config.toml
encoder_moe_every = 2
encoder_kernel_size = 7
decoder_width = 320
Rows from block 4 of the audio encoder of a small encoder-decoder audio transcriber, named by matrix and row number. Rows with one number belong to one neuron. Each number is 500 + 50 x the weight over its row's rms, rounded and kept within 0 to 999. All counts start at 0. Numbers have three digits each. After the name is the row's rms in percent of the matrix's.
After each neuron's rows are labels from the 100 clips, of 14976, where the neuron reaches its largest size: "top examples" is what is common among them. Only what is clearly more common there than usual is listed. The data: read English sentences (LibriTTS-R).
# gate: MLP gate (encoder.blocks.4.mlp.gate.weight, 640x320), inputs 270-319
# fc1: MLP up (encoder.blocks.4.mlp.fc1.weight, 640x320), inputs 270-319
# fc2: MLP down (encoder.blocks.4.mlp.fc2.weight, 320x640, transposed), outputs 270-319

gate.563 072:491541493524516528620416493507474539515531487423570479514460432453542499411508596576576510535490415598442454526551449401461482445570440458502520567446
fc1.563 074:471516392476473612564412501462529514541543524479482514570564470459537566581505493491545601505525446525481461507550525578442459540500416505589542491489
fc2.563 074:457435459477438511449460426401447411475444422530513448471522450566601555508569403556495414491464561481413488564444492490469426389477534529497494508511
top examples: the word "him"; the word "he"

gate.119 121:506451547525449526591454509476544531431534482468411535450440484465507473428543444425481419517497504581560491554510514558547430480560475543494575499533
fc1.119 123:485467532445549525511490459525392450518459505419505596453576507489476511427501507431405517471536535570437488541494464459460510476428447453542393506492
fc2.119 122:492443516532546515551534464483582525479449459458531508495537457503502481500464605400518558555541475649540353540483523457512528502558515505504537479486
top examples: the word "be"; the word "would"; the word "had"

gate.164 074:457468472501533514512542460452520539482470424462548525519479504564456472535531631479464535454500548477440474516533480497417442568512541545546477555560
fc1.164 074:503485481507526493549468470451533526508411389491542555458462535553434519520565518454499523449482531509479561483477508503441464524557491547532486495566
fc2.164 083:480445502493453526548503460522576576534513538590513470447466506482503475456532443491501463536591485546545564609515547609552559538471539508498461594525
top examples: voice: male; the word "and"

gate.11 111:574563398492442451492635541447468509520465519548457604513532465501548490526505480529561479520461521589487474568504474487494519453516456483484486526533
fc1.11 114:506530504435477578478470430504483519477543463473477433524496468400455477466559634578504471525560541659435443489445531499512403549452483530590498496405
fc2.11 112:491481533469557515513472493480520438516464494497547492465564560537415534567567542517391499448506521591596472394507412488452477477438472508512445594436
top examples: the word "do"; text has "knew"

gate.512 016:469539436537484567463506483566507496584572437484469440504539483488581490484483531455555508475531413510443605496622532513575538483479500476527504521503
fc1.512 019:482513448502449639483446457611445440558518501517490406453507497536552501552465546433579474487534441459507532470596537548514531456524448483620505526529
fc2.512 021:450412411477474472438487490472448544505477490530461479510409524500563525523529441502482512456495467490448520549450546583479551546469514480432529540573
top examples: the word "him"

gate.401 084:595587494482548541539515452452517440524371493557450489475457489472501503453374469538480490507536526593477508462466456527356474532389536420381526580534
fc1.401 083:442464555531459535548523465479499380456567510516460536423504542616404484596435500460451514515461478427458534504530538499559551539525598483552532542370
fc2.401 081:504568439456521391596410557428432502527532499530517533532555401552532526558467424481482457464587439490526589591497426481523510509449603459481560400433
top examples: the word "he"

gate.20 112:483396478466477455473520510492561502481573535522466583545556427470517386546552502508448381461498561475527455571443529450373584546468463523469519505506
fc1.20 105:472660533460514451480545390425470543566527389501479527483376525525469577483509595465577565529562533510450443462567460473523442568461444457597478487451
fc2.20 108:455501545459518502550490453533497528448535488497525483430572520451467417516490531578567512571495451483548441448467455451559539500430612417556481589497
top examples: the word "do"; the word "not"

gate.628 108:530604474485603530476538485497482499493522424464404454460512523544481453505547416536489540473495502505592488538553461518450533517552478454529537494518
fc1.628 106:503558434485578580451530504493524460470527423458486432476504537558463445488553473505453540470498540496565523537543491491455457547570500442524494463447
fc2.628 109:506486552494540457476495507507517514474561536472663502589493420609426494446502559497445495568543527491535506477438502612449488508475465555527512455491
top examples: voice: female

gate.238 118:501530521389493503610438529529418487518443426524497500504519542494572461417515500429339595499608473568563584549592506485438438411516419495530491565612
fc1.238 116:515454553543493563553506570491520497479566413449443532527408558556509451440501425500434529486631436614464483433548561517510507566503511428496478565510
fc2.238 115:452465483489522504515484468485654497538435512507515487532479481516499568535455469467477462466449465517457489532552571503510530546492489501593529506476
top examples: the word "said"

gate.594 118:515462458496552472463494525444495498545452512477586589582455561597447467565525508433470466391472532569481529545452393437513594547585422615500565554578
fc1.594 116:596548481474603577532513463422493486437500580556446404510474554459456576513461481464531520449516461534442537642542493538509511455419551536540457438436
fc2.594 119:507442560560537445482565541527521528476530454459579459478424432438511411559531456465553481560508487491535594404597396482477571491513527502439360508581
top examples: voice: male

gate.234 123:502557566501567442527516521506388566540525505491505515516495506448518587455568564442499652393599473469481478479542471497560527515444508360501437485487
fc1.234 115:494425539485450508522558386556580491477472413523541493517517504528469475594525582440434495442456498523487395470618421513559367473587522543522449537561
fc2.234 116:484559469544453449525561459610482506411521475535547537572468468587585479470442526540458446525582409492472478471586467467496584511496436508489539532472
top examples: the word "your"; the word "you"

gate.447 118:551479623512377446494507404534470495385549436520460573485400480525484507557533615422483430538477532463481391557509469495524411597519543560502558583532
fc1.447 117:507534425502454500595515504498535533471591580456532461503513535485489484603500499517525521571470535491495501510528471426538496519515468451505625571502
fc2.447 115:477543471489462476487525507508477454487530546521538482527484474348583397507514506556508526498496512530539518558610587518614532500496429537535497514575
top examples: the word "they"

gate.397 033:580531494468511516469588453508465552494469504550529597554597494535478544495470559513445496528561539449462512530487537488511468456569536463479545534435
fc1.397 035:432464522532506484512395549526577446542538526445468463463415523419531423509528460504536505440497440561505490444480425493498492551489446502538420520612
fc2.397 038:505490461490481522375460460511531548478370506485470535375520504442483485397558501470522362451566594530431529488536365449409597468494447485451513516503
top examples: the word "be"

gate.405 110:507495490553515512531517588544517483473441434464499462557444541466428572549464474345518606523523422473437488652493482503460462497495475512466501446472
fc1.405 104:524595526500421623524524556457474511467349497582546537537457402497497518470529493345510538526555513475545507604465479459416495435513499491513514526538
fc2.405 107:409558483494527396446477449375529551595543533412572492513537529560489581493481436582506528507482465517418470477400499451520532507449402461496476473448
top examples: the word "here"

gate.246 117:441510453603524456572555446426489539444463572462510534594587601474540511485561453544462517423526526488462540447469577484493590397497497443570518543398
fc1.246 124:477507455455555513587548507496479516424473509467523477427563528585469450498486551562502509550512454502527528545458441489496537513510457510412568493470
fc2.246 116:514584550429497417474472508585459507505551545594518565556448566495473508406506475349529540470492592418489463395472432502594516468524514552381461581418
top examples: the word "be"; the word "will"; the word "we"

gate.415 105:470548542569496380455464520499536446555416531467469514437527492522502573504448491468556417512460512384477501496446502511518537496506453483563544612471
fc1.415 103:505514373452500462362602503510504596386493476480529540445462502524562493479510561413498554473532552425509461486519571510493582519489490589492539598445
fc2.415 108:461530426528506500541575566447522457573485543569492445506475526475411449418519562424561515576575420449528532534594478548524499544515505515549526481515
top examples: the word "for"

gate.204 114:524557433503418546426481400445446472447494507602541471514458493495513534451541384532582400494493537492513546599542401493404456414451533525516459476570
fc1.204 118:478549477532469513421431489515516455459473511585523456467469489509522433485566540554508451465485518497526480477455503480387448477583513551606509544561
fc2.204 112:551579485595463548491473400515536488553532427606591603530526478522544437495464510421438522481449501578539537416501515439483452457518580436587485473439
top examples: the word "be"

gate.190 101:510455509517445393560562528481627434508520603558513519497558479400579448514494511448560525374513485419469474477444504525544501523511552531453600433566
fc1.190 104:535502474453441616526441499383614471484409414513451465462506532530463612477501452551513521653448494563409546602519497590560453506457515429515470504550
fc2.190 102:432564567563500457414493499571525487543513483460514591461653496498598703439462548511449554506500505558470451454500428437441549625558546460511421483461
top examples: the word "is"

gate.45 100:479514457485485530489558465518498547393592537452549494570504491513502590447586450591564441485498560417541509555467452393427520492497493526527520493492
fc1.45 097:489438448497499574565531421441488481432608543473511511579506617476383632456443534461502565461517447504509402479515403448475483511428496507449536538577
fc2.45 097:525483422519480528476488489474494452416560585561542463359555438562522413487430403568455486489497552522483540510532466540634450536510531508504530494547
top examples: the word "him"; the word "her"

gate.115 106:527594542513658537584460562469502482475491581532509520451492531516575444464438449575420431532447525445551460536421452554436513505624468413482517568498
fc1.115 109:529455489457542503571440476566464490566448495442485516464458487464528456500490545507439453407512471556587541543514596511484328518484444402527452538466
fc2.115 104:469602570489520569540468567465504580434457539524516489390452532491454604467484524360494478458609502505478556376549544498523498486434435398631502507570
top examples: the word "she"; the word "said"

gate.559 124:475457444483519437487525492581496533500502455439460569468531458498545508509532464544450378484459512583571491428487394469415451415588424611486588495504
fc1.559 127:535469569504467437490476369438484481476544558492479420405511491524520506521448508465498519465494442483375458501450566506539547422610526457508446444503
fc2.559 115:426430379528486451501505488575502523560532506503544417617454484454538507541575466505541488487553318427525515499494440525496469484477532497506516431521
top examples: the word "the"; the word "other"

gate.374 125:525548533487477550465432476505502488355481540452425533538558503500501469459483480472516494540600509457510466569530500599515561544470513492540511438495
fc1.374 122:518422445483425493484462538499442492639456493514493519558406596551554540494556494542364518426454525545510578487474521464508464475544520461529598500460
fc2.374 128:486477492462555537563494413570554477543474643562512521549567529472566448531506433487508555507519546568470471534540447505534483464504549509504607519500
top examples: the word "more"; the word "than"

gate.634 125:492538591539561437506501579550502549505567582562525459511476505419512445535506491475473568548484495483493510560512527474553510491497500426503508537475
fc1.634 130:516594522530545506505519430522509529540541524571571448507527509452546462569491505549456490456454522465474479597530533393508521558471482509498511511485
fc2.634 118:444506545519593503514466555494469516493488562539513508609507513506555501487457628426474413547463537403501492422535473368495555522444519457450544500656
top examples: the word "you"

gate.138 092:498547583482499519487480588597540487568517423319511595558606494460401443496509470508426557519562599530484542552550415451584502470462437432453463493404
fc1.138 085:524515417501488532500529441495515586476438621586483366518423416471566503508522485498593460486523460536492494477407568494434531502528516528538432509557
fc2.138 090:516554532446421591487501463464490554531529467477438480539569536512447546509613465530587529540460541457615516496540537470463496490518478422519544566453
top examples: the word "she"; the word "said"

gate.135 086:589453581521604466533478580543593515632452490579520497440467563497462440498548529590475510498535568502453469505542461448512492495536483511578574524520
fc1.135 090:604500497525467509453612584585550531413421508490485544454468475506568464470462562479540455515542453543581451537565537386480515515560511451547502514485
fc2.135 083:591519471453521492484422496555567511518537521439569487500518494538560562490508506510438490514489514455490485522495451383521461553433410570474517555555
top examples: the word "i"

gate.305 093:569573506571476507425504544453467518464497565479587571477473469509531529460559476451457487508470499512538538558575469531471599497574499362531531531547
fc1.305 100:467521485508478529465472498522388444464471539520587529434469527429543564489559503485378499529535507515436442508470575471528610476531546462459522525473
fc2.305 099:505529550527433475561480468580537436451479526452496483366468504508534565456508480441432598505538510492476510531496515502431485509451465483552483513438
top examples: the word "him"

gate.275 118:476489460550476566450502540470492545508559530638504397415592437534508541549556564457485519423533552443506506457415531482466522515567510386499453542537
fc1.275 125:484592501498429497379542437556496508500521500557540401377538473435539476522514529511426459472522551525538519549590546445551486407415494439480505571492
fc2.275 110:458601511476542547543543586544421487567430524467488562482475460522502461600427496424494575588421476395535461530545383516486441563565461548416457484690
top examples: the word "you"

gate.68 118:458509509501480541510478494550435486473418500510508526523563539544511455555494551513474563528536448465516461480490554501497602549503474428375554557529
fc1.68 120:459565506443452507549528583576531444485513500543445557552432490508464476492439577575565462480492473462445458456588498503496501585569541432411450531570
fc2.68 114:528462545459500517469540412405474475557453427509517586470557461412493537454509454492530529485614451528500506502476535547516520515497383530433484496512
top examples: the word "you"; the word "if"

gate.215 117:409596530508603547550479476451493568502481582500536488561523458459531480548450534514591537552561594501488534530462523515554481523441466458558488550468
fc1.215 116:506489465484505535503431525549466432504459483511484523498459524491437426416458425565497511536604510425532443490528537416461472476477475505499501490486
fc2.215 108:449480523416342436547495574498460459561514528517673511386539536646508435541606480478511536551429481467449455568490490541468453515561532465546457523463
top examples: the word "they"

gate.502 104:509502496591441445474561484475427544557465525549420570475441449546561501411531621446511533446485522468522471471530551535527451514503486562514461564470
fc1.502 102:560532497411497530528481480518466567457550474466508497483498465523485577559593428553543422536478473532522413420490502528549511488419550434523473509515
fc2.502 096:611482495364550525434545493560498516479501599524492554452497476522623433472448564499475487560515518583529486576505475463505450489544497467456449570464
top examples: voice: female

gate.326 107:432559584542505460478599467548436491454490535433522598593576402465518455494551438523450526546447596572509453496559421538502554523537473476582550483502
fc1.326 115:426582467522452449539470514516456601463559563535533579502605460382608548464457476502396572495460572489512485470532527541492595549490476513558502473535
fc2.326 125:473467533484477541605483509698432469471497496464521479517511480500446556442520606536552487526559531513518551611475411535520405489465501479539545542494
top examples: the word "no"

gate.394 084:466451511438470541547582545494497557489553638494484452553415446546554552415487481459541443437509457527456432581521499401443546458495562490506442515558
fc1.394 089:622511538584541410547392461551596443523500476508584556516515521465465455503510433497460543565457627492638543469485573555522449477516500534548567546460
fc2.394 089:510541585523580500582509456461521403403442585530494546553428550495510500363597562544525435579515545508557423520542472505502536496504546593453485450475
top examples: the word "that"

gate.77 100:467514448443536504573513500425498489480493506474489583558532471441451426471576481489423557558576535505415411555552530461413457524483511449488528550452
fc1.77 103:504525557438468510581545458558545501422448490521470484533526476539449509503487475524503443468409479484478574484500506557512517447515478555496534493561
fc2.77 106:475452403440463584499449471554558609532521548428446478502513476560587512394435586510491493459585481482506437510472428425614481512523464519490553477422
top examples: voice: male; the word "to"

gate.592 059:495481519554472422586506520482524534500514520510522441468447511602568527474484473363495510537438392504540646437441493497538408499520538554431459442551
fc1.592 063:461502477441523554446495441516452461592514486494472505557581559481465534473445472600470492482592582508490377584482446458437555547520437474515583606458
fc2.592 069:593524538536533446517512429530466554509442609477494507525503479405477534427480497472384466418477554402502444518492475504478570557519517566488548465528
top examples: voice: male

gate.358 099:549524457522513523399502515520503563426424508492428543555502490487495510388526538525470548474504497545432539537499537444531575598534432563516473414576
fc1.358 100:450525583472518464545472493593496508512532548486472576469567512521468528468445510492506460469484493559535538538422469553491412467514545457541489598423
fc2.358 107:424511505540551515428414547547398495575587607575480453507479509518503545584462517545504510520464541510533478468476508503500606535519490487542518408563
top examples: the word "do"; the word "you"

gate.497 074:513486467512405518546562523584510459410476505443509481517504401478444496573546516495538504490459540475489533441517568433418566492471510399521564444539
fc1.497 082:534471501535327512559549579593535471463465498510503465460467364488416478566561540524523531464498576495521473454524555422432560533484503434537600431528
fc2.497 091:506515470473501603574560449470444513561602439452532507458569427519424533505468457439539448523524415438434594470473548585453434432393466522492553519480
top examples: voice: male

gate.203 094:558459460508477549450457415539546473516556514564503404491497543561476470569525461378426522531483537515549564426496554473434564516524439401469534551485
fc1.203 093:418505584442615358460502524509522463556469509526464483457496535417478506517506559564571517517558492515467525448416394494510418569422584471591507549465
fc2.203 092:544485524573611491459541497462476487535498568536513550466580466459505512512563438453408515477432496498430514405460550531508582490475543580429585506427
top examples: voice: male

gate.84 113:616448524465524505493533485532646526523511455495516563539437446387498494511431407580490484447567583608536488489574501551446493542487505492494506586586
fc1.84 128:447548588512593465416458467548459469558585537451576489474476458492449531509541479401572440513425468478497484462492461490538564470413464610531466491441
fc2.84 115:440444389461449482512544479487465411489520490500524400544447493453515585502453534544451436507479503561484493610458526599555503450528577445455507604538
top examples: voice: female; the word "he"; the word "was"; the word "she"

gate.224 094:509481486481475459524476517500558488496442514499553519498454537465512467492457439449459520513518548522601482509501524539474528528468371604537522458449
fc1.224 100:439544504511506485483404391490466514497520431416521556581546402459583443592472524441553510489497497512456425495499477525558540483517467517586527531589
fc2.224 097:499447453510586513511484481526563440435563481451516473575441417508561559504434536539508543573526505464450466508475490581410555624495569533491452485587
top examples: the word "be"

gate.630 105:440467539462465466552532442496477405537465485476587551461437553520453456447541500367574503582575538483469552484553589486400563537508542468500501511552
fc1.630 110:507568553562469423492448510576489414413463508417573494510509504491531453479630450587506580540489478498506631521466468446480496471463488464441557453431
fc2.630 110:492534508594579560506499477511507619559509523428475614522484553386536442468376532491472546504523448580520447484453531514533443413460502536476565601472
top examples: the word "i"

gate.110 107:526480450597517507513561498588434414495503493567546579527494416490490488450464455450490442516430485496437446567473477481478487522464535471538563568535
fc1.110 104:494438461572522483409518488577469512486505389537510511569437511472552487554543509467438535582456427509477525507494554522361540535495435421566514578456
fc2.110 112:472473439392532433539480401618504566553457511434493483445473404511513543518487520500498447442518510452549558500501434484492500496474538577558522425542
top examples: the word "get"

gate.262 113:361550385462547541456481551473530533468507507545480535531546502435576526561507507565600489556462461534481362542488483474442525559429432499572519523537
fc1.262 116:417548583494484473476550551475441598497428541418456582466470573506600542574493465560524547605486513537561498543553408539539417568459427512519436514642
fc2.262 118:525559505569383487426519440504506536495525443512446422536490523537519460410505538579482553434432493505550457545570500540540555518636506460479511517582
top examples: the word "that"; the word "but"

gate.606 046:527515514491591449478572545428429537495462461406552570526477519445426475546532543520418526509433555455418552499493444369490538535437451467462483544506
fc1.606 044:462485479519436495474435473555552498435533459531433407481522536571519524416560498466536420434505457574584470483499588611535418520516555509529571419467
fc2.606 046:510389488439535566422515435596543588653482568503455475525496597546547519479492431508584517520443527458436558508493523568503409468446441472524464468557
top examples: the word "said"

gate.8 110:517565529477449425473494474381556552556446440522458594562551576482485437555544545553430454500475572450579468496529527442477512580582474539532412396473
fc1.8 110:459490548444443480580510406426543496557492470527464519469472580487581475610364465460413498543575603443487479463373514468459473439465417494554445489510
fc2.8 115:469525554537513500538504466553507499468528537502489462442549544477525558481496475478484498452417543515456439508496498468486488472519456509475457430484
top examples: voice: male

gate.483 110:558565501485528492598474440505525544516468467546487559549460538458552459518486452472592407441566509478529385628548387570467533510433506484464511499522
fc1.483 114:460413585537433505461512526479555463430524575537513480508581472444471548547488481500463632589423507439422561536397558545391540512515507529503461519441
fc2.483 101:545568562557539482472470519453527410517513484458511505598490570508560470376387558580409512493475498372499570451495537579491506434406531506506573512576
top examples: the word "that"

gate.183 115:482519519573542550481480535494520483521420424479463509520495533509469486455525476523710417511444588498454495572484396413526432461527538565620463511464
fc1.183 117:437479517472565542486518507535451484571589494433531502455470513440480517482435557615560459467406577446535595414522555453538533444495576428459508422503
fc2.183 117:520436513449514557479534539507477440581487427470453532547451524468541510557522523568491509570522531510571505464491532514471590546542565579464496464450
top examples: the word "is"; the word "it"

gate.31 111:510498506522500490506542431444534515559580499597469493455526495462509479574495536470501392423527445447568494538594511519452484509513514556506540551491
fc1.31 107:483532537531445549559428625426516525600577421488499475515546572500554510520468497550436526495526526553471475505564489537440506507573507467490401464546
fc2.31 108:426470446459540511548556488474495584470494589529539514482461422477578525554545511500474488494494552466497430510452520518470503589488406487534462456401
top examples: the word "too"

gate.86 114:502464504521532502560465564518486513565440458511577492486495576437551564432565567513534559431597540539413523579545489538518535454483457501533418519549
fc1.86 126:564494566564523505595545538433464521508391513558513485417449542437494566404564504514600509405495511530394458514538529543559540442446521501482429580546
fc2.86 121:494488544618478479462500555513461520498485410581446583498558455468520461449523471514532525498486480653512483535631522438514439509471429447541506558551
top examples: the word "is"

gate.632 120:499485599486546480497513441497430485607533496527458456456426484496525467564508481569524467429489502471443512527578533442558624583579497465510536541465
fc1.632 117:417579553463490463534476510512545511605493493524514574432485495599540423527541517496431464379547484538544508486545526479600439509415515445541495384565
fc2.632 120:394526466501456506565593496491492529549464510521453467511421602436535519608475506528479522489443550513465557487508466513465475638539522579450539533569
top examples: the word "that"

gate.233 106:573485474546474465535511590497609446458463499555490508435457478593609435391413535555553602478528552478567423466462511450454542600510517451471469549488
fc1.233 097:464507580574526498530415436404478507525522568539489546600454488587511511430464477464591469553471408472504474471496466503550439506543479469534489371555
fc2.233 100:559494575505509499515522490446486475489551489617500463464551553429439491493515570428557492604505498562486531496547468471500519519394447436488527517428
top examples: the word "the"

gate.29 109:453503496446431471527518488532496495416422447506521555561454453468465418499540464464454552575427558471490459490561488453465442486496453564449528510542
fc1.29 105:566580566483484454458572481495556516529433489475484475564530445544486543481564412489444466505574578456483489457470525496578486550503445555460550640507
fc2.29 098:423574439485480420530484458531427541493404608408536407539505440555495510454561434432456437457602537513420424454508538466568529454497490584495588491478
top examples: the word "the"

gate.404 109:504462496468465545396463513443447509525501494459548386558579596459563559471586449500551515582517539503564504477608495437475513454435490498540446376505
fc1.404 112:459528466485400506556475547471551534561473604483459521511552464418508591522557483553532543531504468472472563542553465388443511490473579491571341513569
fc2.404 106:525578509513583504435542494521433493550486503405498384443554401539449518585427531559502503464551443503506536526579522531444565437532488540469523498431
top examples: voice: female; the word "is"; the word "it"; the word "that"

gate.611 110:592480535460514506517350362555513499456530458516573406553505505449591535533462533498448488540470600471518504460537523556432464552416482486558481456595
fc1.611 113:522494511459463467450489574503547501556428487571379448598424588535499409511482474595446479508395479401599517488457446488590492527578499502503502486440
fc2.611 100:463515403482439546503617513519479528563542477573519512518494567490600536468522495511576492466511519499574466526531569553530470474565586462547515364510
top examples: the word "the"

gate.617 092:513534456573450457541506469522521491510398525491435578570522569486464464507431471538527560458464505544507540532551586414574425502472419477440543478505
fc1.617 091:537459522517499478479630578444495522528515496459494420476474512521471496451483521579535440409645439536450518449445465542507619417509471496523469472447
fc2.617 089:562451458436512512480512502435490455512498478455501463676494512420453498542517463519434443534421404512503512518480373506442409464567587496407479523458
top examples: the word "he"

gate.366 115:486514491515543438495483557474486535503587535508368514528455554497525512442526492493560553505510440534500475545479530413419528456580536424527503517405
fc1.366 119:505456540576384425441518395497519602472443464510530454489473500508441506571494438459442529500432597580526456421525480589570465505445549595511530475439
fc2.366 114:590497510561480468436513456542436521525474502454517459555538574458451508516557429574514563492542526531522486599507549476544463548546473472582559421461
top examples: the word "she"

gate.245 108:448505496510543465458570479486600582503451514491532472459497552508405488533504392501504541530464494495364474444523473560510441583456488573539488415520
fc1.245 106:501506403381575490505462528466489530492698503504497459441473524485458453453478522550475480423586553477405526508511523425396459551434500510474515540501
fc2.245 103:434518489474340522493473446542539471496544443475491452537517560555410511466503478446415516394536496565485514522479568467454673483552475574553473489504
top examples: the word "that"

gate.161 123:579530428408542470560456463561493491509532552414519435503529506481461568508505466438538541531433479522528481618461489530464509513517524405495572617548
fc1.161 127:530533577460538541609429551472355566507552497513534469523395464433451483511526581434445403562544502447499525497471470540590551542455513488491567596561
fc2.161 117:425485529479565570487635529454499559533453521574460496415593506498488518475466449508484468481472512465438536564550486490524584448457511545425419503595
top examples: the word "you"; the word "your"

gate.365 118:490464514377488523534461557497549544448535453498504393553485518524468482492437462528513459533509380485485524452512521513507514615488574498464516545478
fc1.365 116:489555591535526489465398524451501447575489543540563489488472520453605493536529488545549438488488465437470483531536527487445487506556506443485444467538
fc2.365 118:493421519500506366541533455432578537495506385521478623555558584457446477421481496501637535447562584474431520465440546497511486461502553447511392475567
top examples: the word "if"; the word "you"

gate.466 099:573489501540463608514474593418458520545453462464580456451524526541475420501472439545460495526508537413461531526444480562357501518483520452526622428478
fc1.466 099:579474438454325534449554504450533496510516526526506418430541509501543450458501528487509567411412537523449504454496502529550469526607430544346579541506
fc2.466 096:488423575440503425472467576462454473555553408431434454390422491467550466483533461463388442493455450386478525496471562535496448471445432524444641427619
top examples: the word "for"

gate.474 126:539432624480526465426554482487551470502473426554522469507469529478539381469533541518524516492497472574449550509487475499446452551457512396493582516481
fc1.474 121:562534492470504538417449429534489490490532477577631504555500532520545525507494450582444455434478540421490532572478532518457518466467451498406480527474
fc2.474 122:562502483534564508422498534510566580460537518521476531509524538507471502482514528448516563519543539456533554513518594480480456536554453476460505550491
top examples: the word "i"; the word "have"

gate.453 114:482485463494527337467480508512495558550422439470521508581481451547481496458509465519551457466486528469518460518553514497509559441504564428499497589535
fc1.453 117:567457507534525410463460469548523561518463451401521436567464477493512525439503494543501460487490523421593492469495554559555507460474588441486479548509
fc2.453 111:515531450533569581470522529463518465501416461478461451484548441439474514432511575496471470525436465519477529491465536453560463421465400492436500464555
top examples: the word "for"

gate.604 131:386472541416519555492493533463430510477487518524452483502458452527534516486466557494550516465552481457439483521447380512510585492465353426480514421518
fc1.604 124:550575432504548483453455415490519477554539389515525521571550583518366526542552408548557501472472502525465534411501540507524414476493474589528505508430
fc2.604 120:489544501507505513468522442501524532432502469394505479581482605429452429453619453559476470532603560449563610525464586485465536379551521482473457513491
top examples: the word "that"

gate.457 119:504442522494405441523523609539471470484468497401455498471499545523557507362510443458410519503497412635464417484465493519528415501607565408535439539483
fc1.457 117:517491475484568499496507507503518504523477613609494483509493402505469421592562492565586473554397566430521486522424515589441529455521503527472473438480
fc2.457 120:473535455534543498472568599492444419622494517545495551560430522475417526511515526523484443515570555480492519480438540445479482482453480506460474488531
top examples: the word "said"; the word "he"

gate.627 098:492518526497542449447493488498555541531439505522558396489470483465408470551509439556465456541509465486494394512477441499518468534529422551465499449579
fc1.627 103:446528410523512467432401494519442390428506467521434478479542545539571483464499525481515598438427535486456557549504483582461425579433489453429518487408
fc2.627 102:545440517489395503500471498564431429513512549453603555493487573566507452620438502494517484508523435483475452580581460476509536446552563473616487407438
top examples: the word "i"; the word "my"

gate.516 123:465489512485418419504504473520518542558458580452473474538459535567573557459511486562541520416439521468529509554584507520578566414515446393494650475506
fc1.516 122:479503608403509429495435534521482465594493604471584542533490441536480532416386525450412508472414498500524455493473472508524620441599484423504610449468
fc2.516 126:512575452485490505403543378475449506529491445518450492453520494493496476394558491563470487497589517472501607491519505463532484542539505459473651589418
top examples: the word "no"

gate.313 107:502458501370638565581478590545493535428570478485572561540472504509527544571502559545488571466582469430646488529478495421498513380474518473575486512511
fc1.313 107:556456490593370518486568419499421558590481485609471427498533552503521408445481451459448521636462483512480559504478539511507411517524535504485474430486
fc2.313 103:536521555470509549556462451507476517485575421464420583542572414484483466489475461519595465475519473643478501475473436507469507595596470549576544459502
top examples: the word "he"